config.yaml
model: "image FSQ autoencoder"
color_jitter: 0.2
encoder_mlp_ratio: 6
encoder_fused_qkv: false
encoder_parallel_block: false
encoder_patch_size: [8, 8]
loss: "mse"
latent_channels: 5
decoder_widths: [48, 96, 192, 192]
decoder_blocks_per_level: 2
lr: 0.0031
beta1: 0.95
shampoo_beta: 0.95
eps: 1e-08
decay_fraction: 0.3
Rows from block 6 of the encoder of a small image FSQ autoencoder, named by matrix and row number. Rows with one number belong to one neuron. Each number is 500 + 50 x the weight over its row's rms, rounded and kept within 0 to 999. All counts start at 0. Numbers have three digits each.
After each neuron's rows are labels from the 100 images, of 14976, where the neuron reaches its highest value: "colour at peak" is the nearest of a few named colours to the mean colour under the peak. Only what is clearly more common there than usual is listed. The data: photos of plants and fungi (iNaturalist). In brackets: how many of the 100.
# fc1: MLP up (encoder.blocks.6.mlp.fc1.weight, 1152x192), inputs 0-191
# fc2: MLP down (encoder.blocks.6.mlp.fc2.weight, 192x1152, transposed), outputs 0-191

fc1.145:512466491456523505485495539528525636489485489490477495460411488629407564508475353372508467528471532483444513574454514545546526523588531498555519639584507495494460460522452416514496505514512502516499432469489504555536484521446442518532512488455535497531530439475468547442553492502518433429565506500642522507465486445479498501492469433530461503436502404487504467517458503514542501599521399516492612537521487524470509437683497561505500523461545553583418379545435552483462541641508458481491511454549471513518535563486521480534501529467500474408494424498425468514449508458552551441
fc2.145:374510501498547423498498461517504395373527411555479513540519545506496520406515511510483479522502513491564499476492506500495464647294414526545501494461497508502502646447512648553496500514520553532490457485559486513481531560448529525292523511503512496508688482479497496486511541483496539480610501485507492574575474504499536502494488481502478519458454496470568468469501524527453602514433532528522372443438480512495610503495502583555507510508508524466516557500556494607561492491502560512465489518537493485402495504510442573523499504504423504489462497479499497487471486491495504500
colour at peak: grey (87)

fc1.163:533520506506523518524596580539488521454492468532524439477594323536472489451513516459453543486563581549444559550507559549500458448478587507573487450416530501525538493543467494611438491487475525522504527490360390483502531474591376511538534627478494474530496448453484422432532433420608419454502500494507474455501462487499511531527481447445454578571367504505469538465413469457525473468459495490569534503494619531555452511507513533496509434505504500455534555495527467502484490429557507576501478575518451521493497580437536475506390555514611513515497447556386475561509497541488528495
fc2.163:543508488564501471449531579505500380442542550505513486524562520572519500341507584474455525588495487682477468442502611513445445496472505460456511486498527485542520474440498469498485402498529502496512469548483500534596497469540459468347386549542499393623546355460508470521497555470504693505543480498502552500482594460500537525593562445560416511543393525502478522527487521523500520507547432482506375478465518513460535531506515520516498500497528493554529541522471486495494489517616496563491588501518516500474476547507551560503481448501472482499514479594472515502500525485532526531
colour at peak: yellow (61)

fc1.216:558508558454524562559441492496416575508500496525520530500422458470628530464530533465453482558435477525503496554516554504421449543595549458431493502550613507488417466502389531519453538405478474545499462544471584483534508490485555535459542498541572596487537402465531567493508525344501518485464439445456470457490490447515455568518445589487450435487454471446494465514426551509429417558394536513541567523558442532516489473489473578516540525480588437491513445468493477539424470359572486544475545547550554533418519477456609475566468534569514500489524559437446566512445476545570520545
fc2.216:499580521508484532529525500524505484530465509539520525627409495506492431493520522616551464510515588501552525395522477516512458509435540510478506490492459496454504451487566526447569508600500547551498420527558518502370509512489525610503556503517466517390474514492534463616497618511448525403488483362513434467513500531547481572458553307606497601474485440522525525564515440503483604513557505464492480494451537544478496382521520452481453550510517495554517507431503503497503459511519606418434471555484520522541500490457402505417498506427487545526534467399523421512569490529454496493
colour at peak: yellow (30)

fc1.624:512434486450499492461542504555494407547522495393534528467488584511512462470496478420517608521546455519473475488500565446491518491500494447510560593436461500510512535557552565472460493551513482522495525534486474394504508467541450477526482473585502542501459494493496506399406559404596617626433517512517640551503524527431428510490499426524422407568479472513573419499531525535508473500497449462532505585497598423407513481607522520447535480474462474510521452588484519481540508454511475488516478541471531456463512587507550541403468436557542503497512512557438514390492524546696461526
fc2.624:498515595495527568464510466500508510496500501531500567493515526458497453493457533632507456525436493526551537481493475508476464545477427527485465560341614544552371499504394495494509529509499435519537345529507498501480501552471474507471498685512528473492437520474498426527523504546452527388482554504490515456580472503482516502518479485502553505520451446482505534509532540449464608496494503493489492497409374575499577489520495478453495618496507508602488574542522518488518487508479434637497498507519491481486517548521497531571695559492364501500423491486499491446442554431487507505
colour at peak: pink (36)

fc1.12:591551506476500562520448495461465387444478516504499508501501505530477507506508457488499494527508606480421518543413557496466433416683560485491511358487572548492480495425496479470477549583543499504502460564467518411535523517485417588568500604567470586396478501492494425431507500511587498482417505426457461527416492463388511536507496593510471512509489478577490544598522493456526478480530502450549602463483517545500482490471513513466501469537507428578574456489505489538497462461479384501615481568518449538523515509479438421556442541543500503511502459486380380554487576494549513485
fc2.12:430591525507563498492520540623503493479520483552486498505479496467485493449503466465460524508463510501474458531536499506473470549484515542521520497402502499423477493659406429496498465478496492565418463495505498581419500452508540497326510515512463561531526521505495494523462502334473544513601550498472491577585499499541571471508477415489532588523454501508543515512472506578452597492500546495458594437478437458495538500515515532448497487560481526608492553500576473494502539569557502641428501505537535513435525523549632615509580344479482498505570475475445553520469565478491414501
colour at peak: yellow (33)

fc1.43:601515504510501476515487481502501442514511528453510520411502462584484508371520408500493491493524480500417510618494461483485541565704670475538498474504496434498489486499499483479439516602485532527455558521557447477433496425492476369521510511517585583499449505491516475474494495554500502479430520491491496544441499502491560495498472561535525492490466548511532529500493486514437500518499526503493543467571542578423425530586571499549522527528500495505475481497584460500498545525485496750476397412518509494389511527354496501491494466458496468477499516524382487504548496480514476482
fc2.43:497477512502479501517508501493525471483519496516444515491504641490400522508499463512494499504554511499565497487528516504475454531511311524396502502523535437509427511494493502448498513465457484593499441497505510497448502501535509497476465513555477398589684523486486497565489613448489590503511449489477530529489528510529526450514473314560496518522271500494512532511497465497412577500463555493540411506502463553468543479494502442494531505482516456529515522545510616510498512485487578555476542502575530477461558501459308631527542491517497503504490476455572484499491548479550500502
colour at peak: white (60); pink (34)

fc1.237:474534325476470449485507493526477444497557500488499460519437501484548520523543409458495504500507464489435515486537531470529507518522498494496520462575501473479512499494508487466509527506509521440427499510520439527496510501511433513494419522547505428538505508522518543469495520462457494421499591485527487458417510439506558497448541530537494456603507484500506494503582577484605559569475436499498520469602495516487432390539539628491509514489383545532490509510377480468484491503510434501508554492492533421567634521517669551488510621458503480469468498440458338512479499562725446504
fc2.237:478480524491504516498495480477486516471509471557500497519398494453468512502485471551483509463487487502496521545492476492438464665460493505537522512512497467468412492538436502500536503505486505624464448475523522497442483520508484509474525510503487464512714493487514434497487474491464558419522459464527593543490437524534665474479449351431468517372255504441588541515500526480460527468493499486544532533454470531477582523445493419524493515465503474481431574628492535528486477514519501584499469491611491493452508454516543541542583561474482505459502520499468538429382541444497515468
colour at peak: brown (86)

fc1.323:526557520545655459513484487500573532523534488456500502413466502515552556450508480502544455507552560491501547451519505340513537488502408536533483489629434505501542513439497416614442574509418543433505457488488413457555403536429540465664556481524500578501541450523484591503495492564601473489501500501516513532515503449545493491522491416481515506496479534462468474442476502552496463505502549509511449484493498487548433454436461384571619522582494465430442502534566500499498523442533483581450534525405479502489474438457470511552480525454499427459496497507402568595394489458477468609
fc2.323:502505519471520470512503516502492485456557502538510499503513487495505593489494487536484518501447506517474513527533587543457472520477502479510511507471522520501453477535460485478521485496498497533513464517474490517425508508565481492375505526533504460493504513508507475500496510479494516475521498506502493520526518486498515490512488498502474514514027486532535529520498492533463582502496504494488495479495501508492501524495484539479493495488514475537506586494477490502504503522502503845510504519521486512444507510484520595521511501496478514511500492505512471488473528460470499513
colour at peak: yellow (33)

fc1.109:593421614482526492509565540533554495500524514489562479503452520576557447473506434335504583517514497556357551553446500501559520518536553510502505499528527554439493469461527472497417498460523505502520510577315448421518510451500469545513569614513532478435466468468443484455536498520589444528484485501521471542459401492465532506466481455527457527475369491455505493501492485526482489537479474406501611551499538486499530512659512569419517506497512503462457487534420536467533458500597538440534501540564471542490499655375467582568464542537506501497490462520488481544483452505481517545
fc2.109:559594519495461509498509545449551476483494465517487540541504508518486506499456466506604457578536528511517506500469456503502498522374490570390608505399499476519513510376454501507525499545487506565554471440663504535576513518484438344424545460484588505490602460491467498532567516509493517499525453502491512500476510548557503505551442363525470506510493486546519532532664482519440542488484517490500452499352398661457549495482577546455487521493485482510497511503502492453520486458513525596560639516560497526488552401519505570515535468481463499495491506532457494452508506493532620514
colour at peak: pink (44)

fc1.374:488510440461491566500458526456582415509508540503485468464521571476518481530515287503471605529526516531323503508489515496503530484551519474505515532504486504415503405550504469437436494502495493559491460447462497467544545512467373609496525516487549496528429467477504505432495502515529559510484495497468589438385560392500534445503524561537411419471387440581568548520567503518532466490495475384587559493562481437475503483506582535444497580469417490535477511556381490475511508546448479501523509457515492500579509492476497507557470523506500500548617505534366461486512521495588522509
fc2.374:501540516490501516501479479518471504493527509525512504540445449470487502481511492535561560523494565518492496503507504525483464577471477552466511526440494467388373500514435524495485488555415498601502420473530454535454501554492477492491545466492517474486570464489500495482489594487494601442521475456474500523561503475511604510503458328502505504487239484505558538446492492525482508505492504500519501510504425636545499486406567539450522491495486510482499583553506471539539495499502548774533502501581498509479522495455566528532506541487455506482485485419449579387460520469499599502
colour at peak: grey (82)

fc1.715:586503507497427516523479496498507606498519505519500507393496452601496492474524303454500498501545538498338519548493519508387530500659514472492498538672495502495547500506508427513500464505506518502418504503444495424510525477500501542503515595634523495487492496498506462492519492513528492500465500486617411403505479464481433501478482496552483488484354502517502474502439494499490470479487472493543507474556518506507410477593511451513502513496514489489514514515514458472496559510497491742504447593516584500495523529487462499503473501497510496485514429430435570533625493534497491487
fc2.715:478497511516463510512509503499489550482558519544501519444493500500480488470502498562506500508500501500508487526522503500483458503445435518383532525485500456508427498505451476455531489484490497573505436443490496490453527533507522481456490502496502399477545535451492507492457548530494561504514492465475599500540552538513502485521432174524502542496263477519522501441501443506367589496490521502523399511477427641462513469489497519496513483508548441500527578587531490500499540528505515480428534508550566481433689492435505564578536486535473483467446489465449536490472522446516526495
colour at peak: white (77)

fc1.198:543498410493509480453485500483537478482487614545501558445475521495503456420502347403549613498523392558446525506485603450503468476675580522500555482552611528517496480459591503550498561520414419527500529492529495483543442552494386585509468500570545525489529535477526478572496489508469517499526618525406496558504449465514539522494474465420489460474479572595455501533498519490629469390489445476505502441504482436499500491537574450380495558516497494582541503588543512499520498610492460522525527469491462493468441474501491477437453516483468498485581496542491440472504500500634526495
fc2.198:507510502502499572511473358507500549493545458532483528504476503471489602564530368507505548503502686472497481501686418504471480644500445518477504545497497443453450501485407620490492483481498496512438492482566447500496495528497534449480499486508581506527488496596457503497494491486498501488549455499588516502516501491500510469495477487519499378478414501506518497399498493508464526448490522487579491613486470633553518493498578520481505504460509505445466534530506510543490504498496400521512503513538519502668573558489536530518603635529478503477361480477382555495514495497525516555
colour at peak: grey (79)

fc1.753:564511511509479553508480495503448499483532467515520498462331508495505574573490462488482501475500528563519510487489487502426435556525505333485549560715501436514487535526549473526502475552511511412506612538436502510544475523491433498513512505517501543493519444484481497465522501461588503469500544501583557529491479511487497501506544493506488516513305507474488472540490521518515477537422325494508521498479478505494450523692426483489480602481463514532492484601516652498508359512471460520456500492492456502446427594509510509476490529489517499508535503480494511500406505532538523432
fc2.753:482483497486539496498533453494493515476555472549498547463497505493445499505499479608492501505496486611489511564480539508500449567479388493473507526488525468459482493511502541472480501489438453662501482491510497530511509508497496493427522579540497429505536552505505507486498568493519523440508508506469539495518507505508592484495505474480478501523214505511480564530523497489439538497450473466601406487426438570494495477349496491493499567457518479525498635567518481583496477483485495787523498488576482460404541471480497528515526423506473506498488486508545504449494529452502569445
colour at peak: pink (26)

fc1.380:520490477511548430600480448487418533566540535539520485529591508444501489417576497376461566484583582518347583528436509494554603454628503553531511430541465510451518499505475487511447485537479518475508543513400488393516500525526474488471593543505499586491513490485509488478447513534631529475519572490535473458479468478576527452558488451505491514500495528388518526468470481501467459584503505567482604508581530497587468525394497497526418489536560450485531487532535484465435525513514498480450454479455436475501488529475489527489444520526537381456518347489360560513578501507431444435
fc2.380:556496550488501416496488474448400482452510463540501576502495523462485509667486370585568468528441526502531469540563499531445480528416497464572424514565538537537401502478406473493532505497478530585503490468516471528491497533468492407456416491538501460533522531523497477379443444488492509445502489531435526506506556492508550497457461547493530501493428500558576527636497483505498556544509445511499495496445406521380518539523474553519576363516526499508503629556470497583519513504471490544472509434523475525485557451490549541509597567507456547482469606557512491439414628396567580549
colour at peak: pink (45)

fc1.279:468524476519532492410404417484450525526507482474477492507499499535725483490517557401476559558491574558559445397462593450499519497504486490636515459526524491499596497572432451456543494474462509487475527479548551369478483539548479437498502448491453392500489566518554581434490528549556538542591552593465402460429448449406459507502618506402510447502499506533466399519478502475477469545478545557588579488546487461561436643511522524470499445532573528500485513476505523421504545499495460513561580439493486478508445518493472500470504537509490415516474460485533523474479490507520508503
fc2.279:566503641530406474557555498601452553488478499520502555416687464477417477470408504463469491561487503454411490576532407605416444524521430517428500519519582540511509473498534524501505499470473454529521485544494494552551540496444565471488499530498489488517478456488481488530509476488398543513445471439483528478510525495537584507560462458392552562491423455484493520498427525504489558455451524510491415523464430528465497504489510531479484514470467497419535651530562516551487488470503513498483413552558530595420560488501520514524589487447488530478424491486490671561496625420501560558
colour at peak: brown (69)