{
  "train_examples": 90422,
  "image_size": 48,
  "crop_scale_min": 0.5,
  "loss": "mse",
  "decoder_block": "basic",
  "levels": 7,
  "beta1": 0.95,
  "eps": 1e-08,
  "precondition_frequency": 20,
  "max_precond_dim": 1536,
  "adamw_lr_other_params": 0.0012,
  "l1_shrink": 0.01
}
Rows from block 8 of the encoder of a small image FSQ autoencoder, named by matrix and row number. Rows with one number belong to one neuron. Each number is 500 + 50 x the weight over its row's rms, rounded and kept within 0 to 999. All counts start at 0. Numbers have three digits each.
After each neuron's rows are labels from the 100 images, of 14976, where the neuron reaches its highest value: "colour at peak" is the nearest of a few named colours to the mean colour under the peak. Only what is clearly more common there than usual is listed. The data: photos of plants and fungi (iNaturalist). In brackets: how many of the 100, against the usual share in percent.
# fc1: MLP up (encoder.blocks.8.mlp.fc1.weight, 1152x192), inputs 64-127
# fc2: MLP down (encoder.blocks.8.mlp.fc2.weight, 192x1152, transposed), outputs 64-127

fc1.446:492470501489537520491501501431417423482576479560517504551576500549563494520478538566464554512486546538500517501536459494432496391514480515513495494375589488495524547580542431531392487501501443
fc2.446:491493394489500497448460554500496752522400440463474500516449501403503503499587475552556495503533498447534586476490561499562506495517538519509507426508497380482467503502373494475524563426415492
colour at peak: brown (66 vs 35.5)

fc1.129:531471524613599421487512492534548461530505554510508480443509647552516537399498504498504507526564519490572502450504581388462485472500470477503581322409522470500469521558561433658518561560533474
fc2.129:599545529449502446468482523510524659560473463453506520437464422499547587518463503639487538483516498391526362494492458438524467550455524535663452486468489595500561500494558617538491629433508472
colour at peak: grey (77 vs 50.7)

fc1.261:499483568540404559513478437493482505498530558560487533521508546536463506459446501531392573498494455485470452505489413480503420533563511506476493455458520465609494509531496506501541467469508472
fc2.261:596602451500668634483519545491524577495538576448509537518506506461489541510502563492502486504455463465519497398481374504528556507517500465495529494505488400490453554464548460482478444523555509
colour at peak: pink (74 vs 3.2)

fc1.656:465444505478514550425509475478506490470511494566419495647483430482546502547477485569668614558512513576495525453510412399381516511490491553394512490588626484495501474446490504519495517524476499
fc2.656:547467503432381433579503510508448539535501558413562530500500502471500475481460499472516490455488430514621496573517516524476407429421504385765524527471553620485554498517437507480480492422493551
colour at peak: grey (82 vs 50.7)

fc1.503:444506505534489541487608518505448443529471478566526438529472504535500545468472555522501495465496533545523445425507598471510496462541470491449516546560543491639519443485527522503482571472528460
fc2.503:503454518464514492489530465479474489499593471488498564553481376480512523475516523457657603461525481498481559499481395526421452470495501532576508554479525521496543505548522505485499562548457552
colour at peak: grey (79 vs 50.7)

fc1.265:524537598512536382472551518417407426542432485539552579507477466507451500521457507524569560530501497532500466509490457453510504500535486468533508526521558497487560494548494503498487533514552519
fc2.265:599510488528475497493416544548480525514496535470514474487512492501443501481621458513464466501482533495471524497482484527537579586507483476456496501543483250499393511507500424511504445603511460
colour at peak: pink (35 vs 3.2)