Rows from block 8 of the encoder of a small image FSQ autoencoder, named by matrix and row number. Rows with one number belong to one neuron. Each number is 500 + 25 x the weight over its row's rms, rounded and kept within 0 to 999. All counts start at 0. Numbers have three digits each.
After each neuron's rows are labels from the 100 images, of 14976, where the neuron reaches its highest value: "patch colour" is the nearest of a few named colours to the mean colour under the peak. Only what is clearly more common there than usual is listed. The data: photos of plants and fungi (iNaturalist). In brackets: how many of the 100.
# fc1: MLP up (encoder.blocks.8.mlp.fc1.weight, 1152x192), inputs 64-127
# fc2: MLP down (encoder.blocks.8.mlp.fc2.weight, 192x1152, transposed), outputs 64-127

fc1.340:487491529518471491501516536441504467493501482515548507478516513490492494462518500510463500499510507456498496495533483510477535485498501477500529467470546468560505496526536515477500507509505536
fc2.340:510492461470494530481505534493492552507511498495488503476490513501489527488511523506513472520502532494506500497486544506509503508493494466497498493517505487449473499506510497451474489533500411
patch colour: white (44); yellow (25)

fc1.417:500492505501517491498513500485491437394501498576530512492500500501493501497468505507511521501517494500509491495498424490501500503501500465492516478490514406513531501501500513474498531497507496
fc2.417:537516493502511512501479557506505570498483495500500489446502504502504507490529495504478473504506526487501506493502508553538501504501495488490486495520492481492483517500472497496503443524484480
patch colour: white (40); pink (30)

fc1.706:505485475498506454547456475500495511502513500516504570556499532590481506466478497521507506542519485473474517502487491501508508454527504535497528481479536471510489515454507528478510506478524512
fc2.706:499511490498539528497478472507537492507450552500467470499519474494493526506512473469512510513520526489488503524477528490524519523503545499486465529549495429515454510559497491500485485502481495
patch colour: cyan (35)

fc1.214:499504486542534497480490496451442493527503497513548499523491487511484502491528494518511491503516490507488510485502491522472580498521502485436541484500492478492490508569509425491495523508517505
fc2.214:520519452513512508536431527499499554498507533501460507467499503534457544507549502524499454496519510499490497502512500525537506557499498481434504494500505475508468498500505493503498499534508498
patch colour: black (25)

fc1.502:526498485532538491502537515498489475501499465416499494508466492512525491491505462502458494498514489512478544562560466521516508523519530507468556471479502485490490511509497454482501505517482514
fc2.502:480531496504468498495557498482526496503501505574536509494486492484507493490519500497488502485477504464479510453490479472485499477498491517501555500508495492494500507494500467499490514557521458
patch colour: brown (71)

fc1.226:498498513503574492529490504487486504519508514539560537485470499496499507476498508513505499492517503499498471500496474507478501470495501489529500514470524494532501503507500505496504501477502517
fc2.226:513523495501541499520442512496494507492500518500504490474498507498485509500552506493502496500494513469502507467495501514516569554503496475462479499509473435472455507500505481500499498536491472
patch colour: black (37)

fc1.451:541501464508539500504504500502491483533504458520560478509472468491497500498457499500490485448524475521500530479500503452509497445497507503492484500497502511516442494507483481461483498480461497
fc2.451:509510495567590484508454519497496510473479504494499469468490507513499546539522498500488498485500511493498503505494508517503510539495498490454490481499481525491517528498549493513501494522508485
patch colour: black (54)

fc1.564:533511503522508497488507447466472526525509531583514512503457496528483546477494478507524483478499491511473526491515470501476534485532501491503462514532504438488455491541495464464494493511492507
fc2.564:504488485527497503510459501492513503486465532517505494483495502503496501495583495502483448500482494465494506495488530520549579544497500480476496486519492492526485504506536474556507465563498471
patch colour: black (44)

fc1.144:493489510505463496518526497500495480493535496525503510486501504484486509490499502528527572532505503515500482499499447501505517489510535498431513445463515427536490498459500504540520500468480511
fc2.144:564517496492498533505474536505499568545500537462489512500428500502496501467500509502505553497501504502498458491502494509506500496500496483473512497493497520486515503494498509482502494503470513
patch colour: pink (72)

fc1.399:500501513532528500492516520495464506493484481506571486498495491513504499454498532500504488499490474510485501490470496501451517485521503487495501503494557427527519459504509514545480500506499509
fc2.399:544508482500500511532438535516500562498498500487486496531497500512486502498511457503503497547512498494500500503498506516522525543497500492464479502572474507454491511500541479493513429590495495
patch colour: black (39)

fc1.416:502494495474512528485490535500499510489515497514499491500466483487515501500460500466494476501494524526479482490495520499478481506499501499522498468505486464559532497510481496517486497476503508
fc2.416:520501496509461493510493533518519500504420519496499504473496476499501505497511492509463523502487489483503508496497507509515519511484494489508466494518490427516492517512517492481518462485501500
patch colour: orange (45)

fc1.618:510506541500507485480467489496489504514468534535529515496468498506498506475502504501517507501510496505500505492488445482470498513501501469512526487487504455486550491514501510496503491510502511
fc2.618:521510480497495498502420509514501505523497515486493492493505498502490507496544497502503486518480489500488503482500496519520509517504492498486491509523501382492488567501499490496501473528501501
patch colour: white (35); pink (25)

fc1.419:496490487494530491473500498507451473523512448513543516492491509537502503487515487504523494515505525529493507488487493523498527515505503473476551450492510444492481513581512497469483500513500506
fc2.419:537538459499511523530461532505506526499500505509513492482492523506490503498584492493488451484502562488502531499496503512522505510485498473398529490497497510491465535495487469493522455545494465
patch colour: white (33)

fc1.169:490491512500461519520509492492494519483499522501503502551500594478505500486525509513485517496514473517500517499509501511489503474507511502494518486494486515511511499491501500555518479507500495
fc2.169:493570501497507523518496501501499524549500517458490498512478477484501502491530528502402515498504516492496477506500487481494511450499501470501543515503507436498490500486547509482475490497492478
patch colour: brown (74)

fc1.677:503506510497511481497487408494444527504537505571514459550464488511511515478497503499524454481497479526501486484476464492495538511502503493495524440531513466494491492530495472477469527504480498
fc2.677:501492488519505512517454502499565504503438502535485476482507503513501518495539471501460499506493503496489517486501524535527529553490495496497459500505504506525494493507538490551512488527485504
patch colour: black (38)

fc1.40:493529461511444555502533485478537501509500495515505488521512486492504513486504503531501535524528451470532491516499480509515509477514502524509539507496508467451543503514525507537502501515488482
fc2.40:503516483514525532485508513496494491512471509456500500520498501530500502499489511487496439497502600500500508476444540490526532473504505504500500502496493514512503513494503525510500476519499550
patch colour: brown (75)

fc1.88:508428497501469494533498486507538432469485493530494498515487519533521517502545488490506501500493515509504499500533515498479502504500481508476487483502546437485484500547497496504490500496533499
fc2.88:506502502499503489486502503517507526505490465457500490542508525489500473480511502497512521495485488490443505524536510573501499520485505511525539505496492465492494509500533494517502477501487512
patch colour: black (76)

fc1.291:461497502503506495440499524490488475538500479504495466503493476554519519501506506489547541518453492522509503485491492530530486493510518521461511445502506542501496446534487515497500534513519469
fc2.291:506501498490501514575450528499489519533421537502485495497485503490506554456529476502493495523535485493520472506494499503504511517474497487516453503541496477483503505506502498470496488535497516
patch colour: brown (87)

fc1.279:544490499496490522486519557498504492555487480541523499471502500493528541518533499479454499491495487516499545499490501482526492434520500494508442493487574465535514507495507482501497498484468496
fc2.279:499461505532495489492446506562491509482545531486502520498482500512495500498482506498499479534487501510486450508512448525486501511499486410496493523492491355452498500512500468497494484507504490
patch colour: cyan (36)

fc1.61:511479520509498487502427485488489517474511480519529525498436499510480519508504495496529493496522466489469508495502490454504528544508532491498561507494499445511502499531515528485498504506502506
fc2.61:588503465493510505503453543516504560505470530470496497487515482500501493493508491515509499502501514473517518476495484526515501516508512479505493487515504489480495552496522495463508441511535478
patch colour: pink (64)

fc1.457:579500500481507485493570464490456494537500503543531483489487492504496500499485489498501497474505487520498490472485479504500514504533502489479576484547526441534455499514513501492497525507502469
fc2.457:505506492509498503490488555498506536507484512511507500479527483494499434489560480504474494501487507491497508501477506506524507536520497485487500595509497449498486501528500452488504485504556486
patch colour: white (37); pink (31)

fc1.75:510508497517508488469438510496499462490502506555507550463498510565502511498515497519480485562498526538488491489480498504501538520481506464499513509499482416497463510547516510454495490519508514
fc2.75:506527461510479514512472515543502510492510482512505507456502505507493489501594489493500435485504548475522541511503502500500527500496498482405513490490494497464446529500489508490519478548493393
patch colour: white (87)

fc1.588:512473510495480522503517555479501499487489500493528510493480473505486502510495489521498494511519500520447490529525492521454450485507522550485491465488505532491503503494500468444500538431489522
fc2.588:511500504499487483525443510516489481492502509501519508483493482499509501499516481493490499473495483492507511488499515478566527551499485489488512496553480398512467523516502498492537467499504484
patch colour: grey (83)

fc1.367:496514496507513497525548500452499469468511487540533501454529447445543471501446503501502502518526534560506488519430499507499500495516489507516474500488534414492488499481531513498489543486494498
fc2.367:556504498486535512495437519513501553505498494487498488511502500505449500500518485497449494503492509501495514474499502516519499523499499483510491506517496418491493523497509441478552478531494477
patch colour: white (32); pink (25)

fc1.443:478495524513500459447495507476502492485500532496484497505511469526488501528489485517543525494510520503508480447510464444481460516487530481476488458471549523500500556502512503473522508505520449
fc2.443:508501500486491550433518513484492513475473506473497500497494484487495528450529504487494499510495491467497504502483515500511516502509518512476494491511421458488498502510533462541486503525496527
patch colour: brown (66)

fc1.115:515502496513490495489514457510530500496473524466508505505510498520485492501488443515506553522506511508497426499500496511532520555504541503482529500488470431494479489524508518483500524500506465
fc2.115:507507492478501500468473521513482510498507541480503473496494502516490501499509493504478439487495535492561492439468513536485507505488467483500491522502476464497516510504502496496484493536498511
patch colour: black (36)

fc1.96:468508566493446498531508470472510471471546522515493489504493499523518498461543508487490548471526496516520504522540549477471494483493505503473498504495511531555500487485497499505510522543498486
fc2.96:517532503502519515520518535516500519512488563496492517552495480449508475479483515501437476498509512499538495518502481467490516440475495494526488483495500492493486506467500497500504421520496489
patch colour: brown (90)

fc1.444:469503500516466516506532499426512487529472458577576506496520477488482495504490498517499531481481499455481482515535515496505506511498468521506479513506552420490498524529461501484499550447510482
fc2.444:500480504503509519531653516489468531500479484481483502495497521489496497500489500532488446496518508492486497497547512536501511487493498485491534488481500497502526521489567494460479508534529510
patch colour: yellow (37)

fc1.553:540501508508468495524540493497495498504500506507513512502490514501443540481501516534509537491489501543496476556473494520527509498534530491501532465491499434483491446491487500519500494459428542
fc2.553:508495500496480497560461507499504524495497449469474472497555502507500532507502519491501495502508500471496471492493564502522484561498496491511495512516478482551497500495563481493478509500493521
patch colour: white (50)

fc1.318:540434481521506500522502539485454509515498513501478488462462497474479494436475536520547477494501472492490508470509514501497448488505487499455498520476505520492471513516500523463507499506468489
fc2.318:475499488467474493498438504541505494514492482467501479532477482500493488527489499533502469456484496531496498492485487509503532543468488491531481491498516551510516497449497564466499498513474526
patch colour: brown (71)

fc1.663:533494499497517494514498451498503484487486505503528527480506520556495520506534504501500472507505491513479477525460454494502499571508526478522532493477509493500461512500456505501482500463496482
fc2.663:513505492508478507483484538501504500492490504492497487481442500495491505493534441504484492487474494500506504453515501503511501517479482461506497544495473525498510500530562498497491521558495500
patch colour: black (49)

fc1.103:490489497512515499490478514494485505572493548513504503487512516560517519496509492494492496494484500524497470491497513450506470510529504461461499462484510509503465495535518475518502503562518474
fc2.103:512544502504483469541501504508496466501479488493504486461476479496510556487528510494482527482472480468526504507522488474506527497512482496526482487476429545501513489519559525507493487490511507
patch colour: pink (26)

fc1.612:508499521531520472550511498527475494528484469500542507520556571501511495482513499500490491503482522556488452498477465510527525510505507476459499474496519395499493522527512529507495536498491469
fc2.612:522504500500494500556431524508500524504493524505491460501497497498502522487511485495491483511505502492520496477497505520522500501496494498509496510505492506496494506500487481498502487529472495
patch colour: black (42)

fc1.413:498508450491540502507499501482442419543485445500526501501491500505504492486510504514505506550519487476488472480512458514477475511516493509493517527519506498485541492503507497500492553440499489
fc2.413:507494493510476502515411524504495549498478511498496501492495491482491507492502499508493497496517499485517512500495494497521513545501495495520497486509487389496491510502495498494513486503487494
patch colour: grey (81)

fc1.293:481520493442494464537514467490446459488505501483532497505505504502524500555516478519500501537487521514487509492494516501460553510502471491461472535535453481479491542505506486493528492489527480
fc2.293:500501504511503552496485502491480515493474506492508525490443502463497505479498500507489501474508457500569502480489477493507446499476490481559533492490493444486525503461547519501469488475438529
patch colour: grey (84)

fc1.206:512492480499581498484496571493461489574500498511513500532484472492507499484505499502493477495489490486491500495491495502487496525503515477504488534516530444491506497519496483505487504507502508
fc2.206:517539476513510501509401522528492515516491541490483493488489492519499503485538487506488467512488484482506496501470554516560554501508479460445489493527493497461485527502500490500497469516474500
patch colour: black (34)

fc1.613:521505508495502502498462521504535452518471458498513519490487515510529499525496486537447497513466488459507500521501528500469484461515507499490503490485549421509554520464492505487480517457497506
fc2.613:501502504509460493514464511526487530489506502487487504463509490499490500497513501466499493487489488499513513502490501498531505532502496493501497497508502326506469539509502503498503469496503513
patch colour: grey (85)

fc1.272:494480521488513437517520494454486511483433487486496497463513514515478515491496565500500525497484503483438494547497495507491473492516503519514528498455495502524527485511512488528510555498480477
fc2.272:473468501517490505514498507496486508426527465529503508503484495527491454477494521561536498525554484534526461493504501479501515491504522496467477493535498461513522474488521506493497519544498493
patch colour: brown (65)

fc1.524:492459508494497476525501505493493515440454473577523496445495500525486474499516504515500491499507558544481483553540498507501490500508512497485530510475512447505556484510488511500505514521495492
fc2.524:504460543483502494510500472496511516496494513561496529536506495500549458499496504519464503501489484546457513475508470504507486519484496511534490501501481498511437511449527513497527578454452495
patch colour: brown (68)

fc1.527:485481484501531474493519506504454492521491498531543502484495497516494521493476500503503490500526494517515491498491446500470506498503503466477504479486576396494521497518499499473499513497508496
fc2.527:524509500499491513514435512512500522499499529495511496478499506505486503499556495483489487501489503489490507495500503504533505561498500468454501501509497371497494503498489478499501476533499486
patch colour: black (40)

fc1.764:491465497498506501499452502474494442473472502525543508547500492555482494502491493511500485500487520509475459499510502481514501537514502515479501503483490437480473530514540509538502477508531454
fc2.764:505502499488499500507498613495501520468459516491472500493486495504501509498571491501487499499532510514517503498500575506540523482497496454473494446486488478497539500500502498490503470500501486
patch colour: pink (58)

fc1.307:510492511515501492490547515468505485482502493500499507510499477500500500501492501502490541493501473492508534515483500482434490501451493492497470495490524408517543497512499502479493564467536494
fc2.307:509513492516508500453530571530497520492497489491498495446499500518435501490492499516502484494521500506510494507489500513524555506508499466494494498522497428489503507500491528497466460495486500
patch colour: white (28)